Weights of a small self-supervised audio encoder (BEST-RQ): 3.6M parameters, activation hardswish.
Rows from block 6, named by matrix and row number. Each number is 500 + 25 x the weight over its row's rms, rounded and kept within 0 to 999. All counts start at 0. Numbers have three digits each. After the name is the row's rms in percent of the matrix's.
# convs0: expand pointwise conv (model.blocks.6.convs.0.weight, 640x160x1), inputs 108-159
convs0.184 064:471496517506494506527505441511500465491515518474518507525514482489495489534514479497520459467514478488537455467500501552480509482516550483488473492524491499
convs0.185 098:481536495519504497488518495536470514523478462500485493479496504508504489508499464522484481517520468496461542479462526544502467546467487505487526504538536522
convs0.186 117:498469499518457529486494530513509507529466490527547501451473457481549509497546519472481491542517508465472476522498489502505556527511473467471543530508531493
convs0.187 103:476506475508501531484466483509478529528514481510447522496514524486501483511472494519482488558451486472499509510502508506505484536520477497518531492481532513
convs0.188 075:506500474442499500521521495471528465487492492503486471518488517503528446464520521470490520509501526498509493481426528493507498496520517499485491487526494514
convs0.189 114:500524520503508492472534508498502473502551473500519504486510486477516488510521504558492527499425524518512520498495516516544484507467488474542528488455466526
convs0.190 090:474529507512511488485500471518509525522517482482510499477543482521502499525548468453518509473539516484508449496477517543500528487478462498495516472514490502
convs0.191 087:481491528519475509510513485493518480490453493476499530507518516522488517551475529528474503471520468503520517514518504501505515488464484476509489484551506543
convs0.192 109:504501536508528527504505514498511456522521534497489484554474483501511493496541476519503510494526460472508535506496495510501533489527536523480496504475528475
convs0.193 095:505483512473467473497521492506484517481531489531507497495508509506463508444506498482526495460501502487490521522506511501504491468494518473484478484471509523
convs0.194 094:481510560524487489489481492519519534514490502540477536476498500515472540521478436511505488517538495508463555508513494486532512475475500485507503494521461496
convs0.195 088:488525500494476519496504519494504502516467489518462466490516473536509504465460482482524481500483482498510524479482477497552463490502490510517499510491494525
convs0.196 100:483507538484489496531503505496490487493514505511560506467539531488506518515510500432497456510506534500504474517534489535495460493437487508488513469506479484
convs0.197 116:463512494485486496520506489519515495483495494486484509473514515471491511496465516514521534531477523527529509544506542479515565506501501526497492519537546488
convs0.198 077:494531517494503488517514468504530461471505488465494495463503474527501538535501483490478473494527499497480510500501501516471500501491511485478501536519456522
convs0.199 117:458511498544482516545487470481535479518493506495483535510483491504509495526500498513476467481511470511505499543541506467461480492488514510516499469481504539
convs0.200 095:508462488469470521515494523465495482460477516523476503491513518523527503494526513516476506509504547495519493511436506536496500438514476521501542510538585509
convs0.201 108:530481456464471470517482517494464464514514518521476498511525525454441488496496465488500446499530481473498505505501452467500524527548529547496529517502534439
convs0.202 106:497521529505504544443486490511474521584495505513452508504479494495511463477518475540476543498476478499500538480525530544501481510473512511535507519473506566
convs0.203 085:536534448490469471465504530549485502481483504524472516497510522533469515512501501509555514430530486482497506474500540507524483527515480500455493547521441576
convs0.204 084:525508515445500521529494492494547541518483514485487529499496518512501507527532461477505487508498535481537506474512463529500532520536483492501506455491532483
convs0.205 119:512494528474513509496479511497519519436525491527466471475435507479466477500502497529529483508507497516500510506464488502501460430486482532504484526498574513
convs0.206 117:511527500500547465483465485526499508481502493484516506517529504502509513462523517512502480448456506496473478485459465506500484448513533504520487530448450506
convs0.207 108:518496494540486469533498498509474516500516502497482503508504490539483468498483528478487480420480518542505525494527522513485465486469514481480504506478526501
convs0.208 086:507468497468488490516531525502498453487450527492514523503495527486506533558492509477450535477503540474491465522509519536516479511496470514473519511512493518
convs0.209 068:498483529426481504521512498492474482505498475514506523504544499477520505492512500460445508510511515487518472520456536506488528503501505479503481491530493512
convs0.210 094:475535488508461507525515564494459490485510469528479502519536487496517481518452484485498481492509485470496477477483525491521463519490517487501510496514459479
convs0.211 102:507486502447546502531501536492498551489511495506500457500488502507506499529515530523505521523491522516506530498451487521478473486487527459489495536461509439
convs0.212 103:522495475492484505509532516466524508495493520467513482474509497477490545514538518478477548516504518491505461503490538469499521510487502529489540467500471457
convs0.213 111:485559458501468473526476527543498498516475508497486488523505524517501487486512508481460516534521483503491530505502486492486506504469467494491498515526479501
convs0.214 090:494546489489536483502498467542493521505516547466508547532494485515501512519496514547542496478478476535531494508507564517475511510496521499510498517503483520
convs0.215 083:505507508500504472478506503495483487536521505476498502527495514526504500471525505510460489506496503492457481496514455568519472479500510507533523481513527468
convs0.216 120:523542489488528482497503512568497559514453500487471472523502498527474518502516480490527545504468454478493518500458511462500515527481459474457522527494462490
convs0.217 107:479540484444529494498479532517549481511477565473469500504525475499480496521505501482468509484505524508533464519507500466484544460505452530499535502497431485
convs0.218 087:522536541493508514502485511491497479485517487497477483529466490516469498505509489448477506487548494502494541513515481565485491480453524525480468464485518520
convs0.219 080:493506548530523493504480545523497538534481496523499451532472511490484523492507442532513517466530474508473525505469499491528516502522519445514467517461456502
convs0.220 088:455554510494482478447507525520482499471478495516512460507532531464474513511509493557489513492510472508481511506520509452528527531484512476489481492482474538
convs0.221 088:501540450510520498493476503529474494473515517484478496494527476514504479519541505537492516481497487524521490488529522514512526511540528486477499532517511546
convs0.222 076:529497463519466469500445493498486515538502536524474535548506493497485465521470486496565488485530450515487526486476518458450483498513523490497525495480502548
convs0.223 111:515517505478491524496510534510512504469523537505478493509491500515475506509528474523527539482518514468507498521474500496490565500530520511472496503527541475
convs0.224 086:489494552541446517488504521485472483531494512523517541495523473522491471502483530491498478470524516482496518540539535516519456522486478446450538465495509535
convs0.225 100:478490535483482510532463496473475536484485518532461489538413515496482515518515452515481461527515490505443513512493459495510532469509479504484500498516503519
convs0.226 119:490553498512492480504503480524498488553496532490469479567555496461456490499509483465485456523502440495498507510526450478502532518509526495529503493483495488
convs0.227 111:446472509475462452488515528586475495501491488463491498486486442509473502489506477477506517510546449507508508458511534516497532511489470506477497474497465517
convs0.228 096:524508502491504542506497488440494475507463507520501511506484475511554493507460482484500500525496464518506517527518449469538484489543494529511529546510538511
convs0.229 096:510506500490511477519512514512502473506543525472500486484511516539481497517517512524476504480523505519505513525455513476527540491560517472472529544523524500
convs0.230 107:507503502468458491512551527491527500490506494508467477523535514524457499525435462501556507464525482502531477439494523521486494485495515494531517504545479554
convs0.231 115:493505510494498549465454519464497483497493476470482477574472487511468453514487495518475500480496473465521534487522512468480493516484545527538502502508454567
convs0.232 113:584513473435531487495491493534514470492530494457508505492528497506516504505492478527499501441551537511461488490473484509467483452496516503488529506466473496
convs0.233 094:550522518462485485491524534471491492505518514477517530488532534500481508498473496508502492476465498493490535493486481500525454466479503496550525462523533537
convs0.234 071:530489552475546492511461483471463512501513526484515501492558515486486497512552475534514476471527508476496472460506508492507490465480492526520501519516516494
convs0.235 093:513480517505513502533477528529514539510499493508495497551467465510468499520517494517506527483482477501529524497496480495453460511504474515492500495470487526
convs0.236 109:498514491531513488511464480488514458544520535452473545501535564529506508532471501510510489517493450498506511470505478511489465500504504504493517515471506537
convs0.237 099:455505561536460526508502500478505499582477477504501533514487481518523485504476517481493504512475472496483543488535523491542493541530465476509541500504498550
convs0.238 077:486472508515517461527473457558471455474476473476523502517516479484541488519474519514464461503453453510490493489519487506473469527519471491535463519490495496
convs0.239 097:538477481508529545474490491456474466494502498510520492473502494519548469526480522508503530517465522493480532550530461486527497520531481498450506508464537497
convs0.240 104:496543512511469522493462497508502541560512546476492517560475514447486503513488451536495481494512464495455503516545496500561527556454458524485497438480506490
convs0.241 106:539512487480510516531453450473511484501464544442508568501473491496544524525554478519483494510462524488497516508463480516483498515544511462482516498450528530
convs0.242 116:468489563503493498473530542522521483488508467473463501475492508510512501520514497486453541496526520528488557470496507518527521498485478486510505502507504501
convs0.243 103:479509516501511490477491479516527475497430491472477526475544524500501531524475479534482504508497505521485481501527479533499498512479455493491484513517493495
convs0.244 110:508474516508495491520457511462509462465537547492499524519477507561500508517491505545490483495531558487493520456459532494503485547528554506485516464506512447
convs0.245 087:494516470526462509463493514518504514500494497494487472484512471514505501505500550465508464462515496539492467505494505519497452534471486476437516484545494548
convs0.246 102:490514474467511446511486547561519508459493483534518479508482492488492461490510533473480485515509485499544500495504525436466531486549489489502509519480499494
convs0.247 092:544483539491538493473544508506521482527509574509490512470496515523457496506505469476553550501525475483520493467496505483538484506531473538460511465496517507
convs0.248 105:457499481487469530526480492529500496533495502503479548507492509517531476485506508507490501501493514517511506440496525504477454527487493454544511502485507514
convs0.249 099:516481486538479441509468490550494455506474486492488475534485541536522490485509474546511496526525498489528530428492510513454476512496515506479443479517496512
convs0.250 120:480496440505498499456502489481497478498470507514509528475528480476539477490495541492523501502438536499519481505519478480509481478493500505491511543497521502
convs0.251 105:479480581576488535490501521499526531512478530508516473513498495492464471495476481482512480506477448480494484495541468485516507512470535555538479478483520490
convs0.252 088:506471530499477476524527525474527489520506519431486500480515506527506498497482517512448510491456540501511524502489492491515515539559485472488521496502510522
convs0.253 109:458499540495514486515494485496520483462486488509506530463486490519520537517499496483508490499551502550466484500501513516486514479471474476465502491499489530
convs0.254 082:538525490496538491522525473449518555495455498534478527518498539497538497481496530458458472491487512496467477510512464523520469446473487453522499507514499503
convs0.255 089:503489474477507531462494490454521492509517514476471506522496495518516467500472484520504547499482522499516524474537523480528512463539530543559496503517523519
convs0.256 081:480560558505486482521489517544504516499483464505504503508518489497493532504506524482498517505501444487484532510514515499514482498482499479502465484463480486
convs0.257 091:502452533503531492482484485523469482500511561462499500473471522487453487514516484526530502517510484467488488476518484503491460497498479520471503495495477486
convs0.258 117:534512474397524495477504493453482491474551510493474470497549497497475476501485475505480521489502518504521509538492505526501498452534527497503511509508489532
convs0.259 092:485543523505500517491492497509503548518535511537468509537495512501487525529463473497523491476522489505478488539535550525511497461483455517560542486474513550
convs0.260 100:501501554526497498508514519510481507485549533486494503481471489534492512500544469459554503487570479496465508507442473482516540460490497507490457518520497458
convs0.261 101:470529542499542488516494529534539487491493476471494495515450513494487488472501479508521507483501507513483575501537501478495518552525501485529433472426504526
convs0.262 091:464481496485486480482479480531519495498501519453505541511544515492473514479495495540513501495524500510523434495523564529467472506476534493507489454533492534
convs0.263 113:515543536522516479485490515519464498542488491489500511513509496520476499531520479513515508458507468503478527490529499515483527558486477508493512502539497521
convs0.264 064:529437500477527498542511510505499481520474491497558540500480468523508511504474540511467518530482525489495540468502492523477499502507526519503510464508528536
convs0.265 103:488484501460498508515519501451517500548477532459471524518538535498501525519477486527473509482524542487563494513500539521513472514510523490509528498493492530
convs0.266 106:462546499484502458456532510524510513539493496487504498480553517501492565475500482511477469524501508486505453517489503501574489553500510454523527499490446531
convs0.267 112:529543480494490524509518507493505534549497503573473526487513528505506545495481535483503515503491507499477505553481482477543463468515474476529484506497498551
convs0.268 104:474535522438531478491497456471554543518478579482482506497501533490478509471512500502510514543477516481527513498497503512516507475492499509496499492534470456
convs0.269 118:472540488508492472508502510520514485496417506523505511472509489505486520535500546464477495463504454533483488507500513514500495489472462504492488551499477540
convs0.270 093:508495525511522477507502497535473474493509493525472472488452514508516498485482469498563485476532512509484490507490515538504464495531551454472443507486494511
convs0.271 090:461506548455512505525531544527516503494474528459501534493529520544515513510513530482482476471501543487540520531494522518503510497486499497513529476540507515
convs0.272 108:470443511491475498487499498465507492496482486489527540491536518466541480507476503466473472477457537492524514492493528477490433504493488475505499499499491539
convs0.273 085:501452504492472530518511500481535505523509536488511506531455515499498503465485504504516498505472500469537490494496475508519484489519545572521465482498520473
convs0.274 107:533506527522495529529499518490527467501505476477482475549491496492492513516533468519486496454563481507485520506497518476483510540478540512458493490484511504
convs0.275 131:476458567479491510506520544502537501422515539498485482471500511525501490496509496505538548512514524483501496467484480501499552473496516520499519500538543493
convs0.276 102:513507486457501498529465479490471550534486525508487504523489501503527485495504476505470496522485527454520545496530519522504506564523497495489524467487475529
convs0.277 107:499462570488484457482529465471495510507545477526496495507524462486521484460493502539456487500475519481507531546507534528499489498531533476504553440495476505
convs0.278 093:528535467508490439489475476530476475483546499500532542516494518542508527499505495530504490431535508507474493487481521493459466516505524485505478466463484522
convs0.279 100:509465499433520469485552497515492466511499474465525503477469537516449514521503495541444519468521522516521517471479464474529468497509509473509480478460515530
convs0.280 112:510509501459490482539512556519537526506457509493496487493482528536460509516447504496511467484525495527501546488530518497510480488471499498498489499518502491
convs0.281 122:480517503473496505539498514473507528537468493492478541506543498514502532538496501503435520486518524506524502491518550552497465528504490456503569517503496536
convs0.282 098:487528467443535486517486501462504532516454470482463500510539478539487530516489545470452524481505536541526480494508514501501500496457472507490500474526453515
convs0.283 093:519471484481524531499468481530517488506505544471504560468515524494484509548522466512475536522497502512516475507503473448504478516498422477485508498484553524
convs0.284 082:493513528497466475517489541484517480519485535517485532487561511533487531533473516521494474465546521532480493474504517476518491525468481469489540527534508531
convs0.285 104:489505515522431548452495501524502517504485514477505525483468462491506515481473447495498570504490529467506510528507555480535505517464492504496538485513507546
convs0.286 085:521529552505489514507514519481466487498517510463553508474493478500468511485470523485483499519515492488494469499480500466483476478466508519508481478520532548
convs0.287 106:464496497463470502497506493516482487526516484498462518492543532532500501532508532510477487549508504526519532536453470515496461502484503464513482464487549511
convs0.288 102:493483508547497492508483490519462487535487474533483555502508471523508464528483452514499487493494462470472542523520500488507518513491442490473521514483468507
convs0.289 102:493507569509508472490527534516534495468489523500481484463502511486492512496527473513568514511530523496465465518468501492513567492509479539498521489570511478
convs0.290 104:513476466487493550537475504479499552507496551482483503552492496534465496527506497481482473474493509476511504488465474479468468522493471480468492461477461445
convs0.291 097:471496520504530499529477495490505493509471482538500534501509527502490510561484485541475474462509512503456519482481490538508486529468512477487515511507469478
convs0.292 107:508499542551514495523521499532496485541485494498545501527544511471493512525498487494486475471484464492478490546540508522508527522492439489508520484497480508
convs0.293 104:477459476522478533499466491507494509521506513448485533516525540475502536509471489503491505507471491487535500514511513466522498541467448536512487500481496513
convs0.294 107:511491513491488528541513482477485452476526518513521484509471526488565509507500493506477477516494515493489538499456501538489484495486551429503491466447463450
convs0.295 110:540467442501488498517472485480493525474547492497487485526495518577511444479531506522484495508505523528558538502484512492482504504517541496488504568503557534
convs0.296 097:484516474552511470471445489491489542484504517502470514509539514495508498534519505514484501485476520523474472500492531455543477542502502488467526549500517455
convs0.297 109:520519514484489519538477514490483514487508502507516525536455530519474511502498470496506479496551473502488476510524522514497498480452490511490493454524456497
convs0.298 111:517509493482536517501476505484526481446557511491477492507482501499497533509513530512502512512495529548515478545494512557498468439496503492533494559442511499
convs0.299 075:491527479469481479471501487490456509480512494545537498473523506461525518503499511483512486506455513502511509554494530527500530472457490478521521460535491522
convs0.300 099:554483521486491505496537511490523432502482502462505495488543467476492486515499480489526483463526513515489499510520515488467536549531530527482515501561537474
convs0.301 113:537511487540517501532531516550529476569504551482490547476561493525503521505531476515488528477495474484477478498540491477514511567482487510495539522495486461
convs0.302 080:470529490513467495499476511497510474489518473493511447530544489488451503480447506539515478459531456511499479488493498474494487474491542534544489468531557492
convs0.303 109:508473496533485482554489484506498456548532541489499532512500502514521494535458500520492501505501500475489495519510478497497513530462498485518530472478483477
convs0.304 095:450468525514502494530454505485519509511463542459497492524482499513467521540463427528500422479495491499493489500501489484476494526486514516480512473492471437
convs0.305 080:515512511495477464542484431505501467499509500471546508524497476487540518531533522515502497511491500512506529468491502512486494485518529483521468484491514530
convs0.306 103:495454499591497488497471508495480523494490493511538511512465513494474499494489528468506488531498486518478439516512462474481487519461500481460525505470484474
convs0.307 111:508485523508485514441500462503503494489507479508522528505538523526476518498496473522514492453444479492495471506512553481567480475496514502479541511505464514
convs0.308 100:546457466546494491511501462531517478514538498500525485487524513452520470462496481518551492463509456477514461476467484536513474458533499526500522470482491507
convs0.309 098:494523523497505455490539511490518467501471528479518472489555502493511528492492537519470494503527495500509521497560508498525474507481511495524527479534530531
convs0.310 086:535484508515517547511544496468464531476523464528528518512456504533493447455497496518507498440494520506536503478487520521466469478503502531520462476499497526
convs0.311 083:485485496480475515517518515498499505496493514521494499485469508470465475458510472482508547547525475475518476495479476517519532500517493544560469511503523508
convs0.312 101:523484525509494525476508512500524548511514488480461469498508526518470527499497456527489487474526496511499536512510538499569482511511494482494517503491510509
convs0.313 105:505506467494489484508491513546540504537529519479490530492524547485502494499489522492506484472497457537520472533505493497529508481484484492514470519431492563
convs0.314 090:475501502455519533491490467519476495527497505478490508538489515485496492495516499544506520534503481470503528481491511536548470522494530481500467437467509514
convs0.315 099:453567490505528479496497498532512555498499515506496510504524529539489484518544494479471564502474546511485489491488503523490472529480461499535510492493527514
convs0.316 096:476482514454479539513545523478499477510506496535489564477496496489509470515489514504471499527492523534496506534480484524499477497479514517513486480533525521
convs0.317 115:477529533472498506498500497492524511503520526506441479532505501526473471481469497524490501519512465465534536508512519478556482457507504542544514471494442529
convs0.318 097:495526531489447524488476483508485531487483504533475498541486534517473478501517488491475510504517475459495524529502502481490490476516446491478501474512530490
convs0.319 055:487497507462531493576518508483521489477500529458491486518492474532531526526505486491468484487517545479473534449501502512522469512485505449491529475468496513
convs0.320 116:532488495507505469529486453470499511498518450517527527514585514479514491470543493507456514539488539507481491508472511506473519521521495435509528483501491517
convs0.321 095:505466487489532516524492481496464457470512442545541511503500464502558461520511528480486510501512474510492486516488491469521491489556500503519503564491527506
convs0.322 103:482463498497476495546521526532550452507483527470513521475519499497502547508456512495466518549537488501498502481471510511527493558487497492499504493503538486
convs0.323 106:520473542539484513503543509542502440498436502505492522461475498486486470503519537504528536523532487514478463498476497508519521501486485506437498495528518497
convs0.324 109:518529472496528462508487502477504500540547555474467535498539501504535499538472461536547499491500515499516505516463514502503496519523500515483494481447473486
convs0.325 125:462485480464495499495502491489507530477466489507496487484484496484462485477515500491484538513501544505506504505520516520518552481505467496461521488534476492
convs0.326 096:487482496473508467533506522498501453488498436561519482486516517500501485491516536498487506521470516515517513510460551512460493532501511496441544487532487462
convs0.327 068:501485489521501517494481499480534501477516493475512514462560504472531504534542484507465562509501538483487516496476523471474537540467464497474507524495467465
convs0.328 103:506542468501477500517485490495514467542493537439517538520484539515475488529472516555476522478510477485485526486503521484510519542451473511490483483514511574
convs0.329 098:494477529512510462527494479484505509485446474498493512501491507572531499496505503468473448459524537502503519501473491479468490572527515455509477467512512512
convs0.330 073:527514538467521497511525535448518486510446484513518502495532479501519483541539504515499526495528491504524476449495518493470533518506511492510509515554448498
convs0.331 094:521482510494481531481509518476513483488485489447500456504497489528505546543534501485482565485536508496507489540490539487509511520519527506450500492503506485
convs0.332 066:538517486482517494576530462520486510507521466502533537506541486513513509530562525466495508528500510524493502453489528498490526506479465467507512474524472490
convs0.333 108:521474546545484512508505507507466523466523473553504494489496515485538515507526487450502522501495523494503460522463483532496502482499507496474513536478517439
convs0.334 113:485526502407558481502503493490489470492472537489507509520559491513485491516535484484446486515489502521506492520510486476501565487517503461505549537472482481
convs0.335 104:489500504504523469506493472517482481522483455492492489501485513547534526525507491512474467513556458495438519502497492524468503507511528488500478500493496501
convs0.336 106:518534483491445535530496493495551511495502499508468499514493503476501480474441523540519478500526476509494529539516500534535525499501504519496445499538524505
convs0.337 117:515502492491535484479488489500478524500512459522513518545529501449475521510538470528455484526468478474499495487459493455481482519471476443472474532427491493
convs0.338 103:505462550470506451546483518477482535447533504495478469540497492523513473467524519479479472504472553469526534461511495541456486431483571508506499509491496492
convs0.339 080:465529474524514524484494487482459503513490503495514472492514505507475493480470510471470492480478469474548468496511518472536486532504497508512518513484473527
convs0.340 098:484565557478547495471445509480518502484532540453502474564473482508457491524530469515503466491517478507494481506507495504506503480482553511537516513478474512
convs0.341 108:468475504508515522507490509545484494467504462475572511481512495485484469498510508465508509507497473517524459524535512458454516540507463475485501463472531536
convs0.342 071:503479462503504467511492509466489466511499464457515513513538494459504463532535493472453528521541495501523508486444492484509532480547458523469497469489520500
convs0.343 091:508579485485509511508508503495521505489514527482447500517557470488499547495550445501498510497468515455499483512467516513534498520494468525489509491501494499
convs0.344 097:535507518536478469480507470510462511552532507477516477581547492531464478499494486512513509504464488473474541505508486496519503552513516503492495484512516486
convs0.345 093:518543501505501507541491518523508510547500546548460520496514526481451551511447471514525494485489451504501491549484494489541487509517465478515463492459490528
convs0.346 117:514483508539498506479510487527496447505510521489509506490503507507498520506492487478551555510516515496507516497469486472477521533507494521483481504483534464
convs0.347 093:519488436484544501490472478533507516518524487529485539524506491502526514486553472521510502512461517492460518473461528493459476503491532481492491472491505468
convs0.348 110:477502524475500535520552512532508500503489482515483537490480511510510523513521476468487532506564538497484501483469491520474520474470507471518478514517473505
convs0.349 083:516498463472511470511446490474475525500547550462498482526510521542521456546490487508484445510524533512551512502513537509475469510523569513479519509483487489
convs0.350 118:480502495505501509540497498500475489579474548500487540494496491506544505528482468496503468512508480461491526503526479502495512558491490497494491424484483487
convs0.351 103:489501534409542519515521493485516514482512524498519498491539491473493517511498483494476497502517513486509477479495509534477504456523484498544500461487534511
convs0.352 084:459451507483510498511481500503488500477491462509489508491477478538509492518473524503479465512507506523495561483522494527490467502489478499515483515496523498
convs0.353 110:497546492492505458519491485519483482503552499438525459524518515503467467489508526478528529489512536504510504490475514500480528507470509504488499499473481507
convs0.354 098:501541528500475495460486507495488561520491527541486488550461519509460484473530486539527500457494479501456477500497499515511515530508491452464518508541484524
convs0.355 105:523461474536483492468471487502545473575466503490462522502494485484527488509479500517470525466462455508501537484555496510520501528482463512476535481462430521
convs0.356 115:489537526489526557516532522494521487512442526498508541506504551478453508518475457508447478461509493479499481500545489500535485527467464503478501451508506499
convs0.357 115:476492477540503446504502477514485475538498453474524530515489528466490520487490470538450525472494508486542503478489549491472491539495520460536468484494520566
convs0.358 106:532499528491521498461486482503507474477481437522531491549540459476507517480510504555465514511469506494470456508444504528517497526491501518484506514493506486
convs0.359 117:458490524485492495528506521539478486489482480537537495496458492491517483486501517520463497517539491490476552532522486547508514527477455463482505455459518488
convs0.360 110:480532480488480460476507487531496476464550493520531503494558515500499480465485557505480491481495508524528492516487537483512479481511514472578497482463547501
convs0.361 091:459494516438496532526496523517529459509477547487459498480500474539504469522504512480474492519508483484504492463455462478509519486549489501532508492496506526
convs0.362 102:499515474502489468482566479491488463510482494541516496515534546498503470458499564509465497527492506510515491519519520489508505519467511474481502503479525534
convs0.363 117:429525506440476483474485477460495496505499504499490481506503481508532498505498492523433467503522507483502517516467482523482547476492513484542473469517515518
convs0.364 089:492525495508551475492503500521485510506494517545514488503495513483460449523495532539486500495491502532491514497479472463502471486558482476480478491472530501
convs0.365 101:505541459481519477485497552538478577464461493486485479504467479523468513503491505488496504495496496507547495486485516479486456506496484530470522535538489464
convs0.366 087:524524493481469527517464494471513520486549510488514513508524511539476509523526483500453498435503541513508557527551535489521497525524471466475550514494502503
convs0.367 116:492499495525478487478454502512457500509518478510481520500505487500504470505466489543487489480480464499504550491526529501515445509477500467494507533438500556
convs0.368 072:513499551463522468491512457532492478498493466475553512484548490524475505545524463536473502479510462474538510501504456530467495508495471499491542482503524505
convs0.369 105:509510525447511498508497534470505526463523471526531478552473496521516503493518535552472505519529553474468501489450506550461515484469532474515469514484491493
convs0.370 092:487497461481484481478503500489492451474474491487500484504464524574491485488513507541500531501544522502516522469505541464478526525520545513472525500514492486
convs0.371 097:482565477492475472497513498496524506517491488528485476472515502544469459481487526508525515500518488485525553496497501462477522489480496503481476486527479484
convs0.372 100:472487488456485470512486490470490508490463480514471554526484475526518508495547470465426495507499486477499453479423538484515523465483523485467496518510506502
convs0.373 102:554535449488498440470490521508496484479496520469520507469551470476482483522517489495511537451516513492524459507486511514535502495517509506433519523510472511
convs0.374 083:477517516491477507515497486506519505515481510532507471479469515502503538445494502474504509548508497490491487502542473548520489482477474474511465438475503526
convs0.375 101:470485520447520477490501526461518479469440502507526501475486496493484501485516545516476528504516564522496492498480526507501556459493511474493508519534538492
convs0.376 118:561535514502535482498494498464502505528498500493537491522490472510503446501506506496542475465477485514505495486488514528485516500499530498496488511501424478
convs0.377 092:518495483490506490512471520455511557494524547497515507542494539465501477452495461497545508535523527476509434471482452506525483464498503532501471461505530471
convs0.378 079:504472478492515453532492461512475463502542460519506510498489500530501481521503515479514521472499492503517483431512512504449506480480496536512466487522476457
convs0.379 114:521520486499490461499515518503479487484467491521519500496542486475459520495504518488509496455479498480548479513478507468520537541502474518448515498521505473
convs0.380 089:507520476532508537482481468485563496499488476492524523505503538532505537533480510499487480490475482528522470527543492453503495511498517496475491486524518509
convs0.381 105:487488481461531523497493500480496522484472493480497521520480511511445509522492464494485521460458566496532468511546489484510503536481461546485507467487465528
convs0.382 105:503486528483503485498523488472484490522496488528505529498521471468489485480494450565516484508490514475459514554555488559523502498488496508501547469530490499
convs0.383 080:491470465524521485497487483514495505510495515533516565450479499531567522493566468495529467493498553516512478501498529574495497469519540448501492495506516474
convs0.384 087:502494486496467490485505483460525493481456543535505511511472498525485525484532455505491453516517527484458466477487491462520510530504531500476515466545500460
convs0.385 107:496520518502491533497497489510504529535466526465486506531462502493453481520491499494475498500516458501509503496548473508519502504432481532499528503537480528
convs0.386 097:512495489509517501553473466501463452466533474479483533453440504484526485525526483503495508505526487524489510484451536486464490485519505509487482512497508468
convs0.387 107:507478518457530508570543540479525505473482564490512510495478482509486501496506513492431518493506554509526503495499483512537486491544507466497525499501508469
convs0.388 108:486496500464529527464484485499533479467474496480499520507509471553546522531537521484467504454498504518508532483483531487486512490549521495509490488501558519
convs0.389 100:488497541519506544534504525520546514505467502500493483530530516540483511532505479484494497482491512505496491458512483489528479512495517504499492510511520468
convs0.390 083:483435515490511502533489520511511497464473497462510520506470479503481491528511511456488520476500498519521538481464516426459502488531517484487484498475491491
convs0.391 106:479509502474493520503495504507479518481494495550487489472538490477558505538465505496482509508499531503480522522479511457506524508518467482496514530500531509
convs0.392 113:499473506470485527535513513493499475513511506510482517472503494523530497528483471516465510543481508479501513523503454542497478503518488515564498460479541532
convs0.393 094:482556513535503544536502497460536523501500512506503507535553527510481540543512482512481495503480515516501413505502505469523481504479482496484527496501486518
convs0.394 111:558525502544526459511489483526482473510491503487541513494517538527482508499529511523499556489501500483510499475557504490514439582489493484468495475457503503
convs0.395 102:492524531457516499507482495476504512503545520472473518524531506499505507483486480502485483501511511534504558519539489514507480477503539486550504463471501524
convs0.396 105:541512486487490483514497499487516523488502534499464507523489539511463522503484457489489512510511541520534488461505530507521433513485548501452504536481503440
convs0.397 097:513517530483499460559501467514510506481476469505486498480525521534501499510522543542502564492511551504506512468476535497475552523550493478514489510493496508
convs0.398 121:504516559498498522525515526516510503474517504506480478500458543521457498499488458486533531505532482509506507484479503457519465488505492535515472505531529481
convs0.399 095:472487516478509551495511511515509497486516505504483533460469526546540522538548512496483500528516536499442522559482471520502474479477502513537478503501507506
convs0.400 073:539481523517521477500479480480497503474489489457514544526551495490501482491513521514508512487488539526527516452494495454482515536488500491530520527496517507
convs0.401 096:525527501484514513504489466491488482490477509485502478515546514483497526495519516502473492494487494528495453580556491479494500491499484495512485476496509538
convs0.402 099:500481511500536519494483513530543460505483519454485504460528514496484496553456466510498486475439512531506531463552508501516482509506493494524539507456486465
convs0.403 097:484524478516518475466459493522500514501551544469488518484525498468496542509498440509499535488475474496508492514502543504564503532505522493517559510464495480
convs0.404 089:462501453491498452502499513529487476490510477507516448528531463514488481518461480518500492465521486503583482455480532498502520533460502548504489523505493500
convs0.405 077:543510505497511530515474510523509459492542503456491461543546484534520522529471454527484516487494493497519502472559479478525470500521498515502525518428508452
convs0.406 095:485512555500505488519506505524525513522528562459491509474484523483493535526481455512491469522476487486469553476526492528484487509479514487536494467453514478
convs0.407 121:499474534554497481484517519529502458523493503478489505464545501515508479479478513494530532495475517503498528483489479478515519518528495504504517510497472514
convs0.408 104:484487503472510503538523480509466453465512458485499515489516500558512541536483518466504472490507520519507518497487485492488468504517520524524487498533531510
convs0.409 067:522485496471536517550502499510491487493516483486542516483545481553461466535481515520435482487514514524525478468483491468508494513467499469495478513488477492
convs0.410 091:487506487484502495500542541539519482517500475505520517474535516505498547481535504522496539504525520511503497490518497496538514506496441493452532473539486541
convs0.411 115:459540487449514481519480514478482471449528523502490479515495513523490468502524519520454510501466513498536464495449517512519485485499494506519497474517503517
convs0.412 096:514503559470500511487458481456485448484548499472478498535491481484525520491494516534515485496489478501535513502459493510497488473493576499549519516465470562
convs0.413 105:477497509486485502524508501501459508534494511507502488513487535534504467527514504497453516515549490487457509497557504544478515525499483464496492452515519493
convs0.414 084:472489513498494512511487470462536456481512529480477538503487495495505503509543469493482542537512529491485454447487554507510510477525520522524499515505491496
convs0.415 107:468488548543495498450523504537514508529469481494465487499500472498491513506482524510533524493485442506464518511474524462534547514505459510474518505505487523
convs0.416 114:479499480545476538525527492519507499530473475510516513456491516528527489470488534512512518533502505481503535472539516496494498526485441477484511465503488460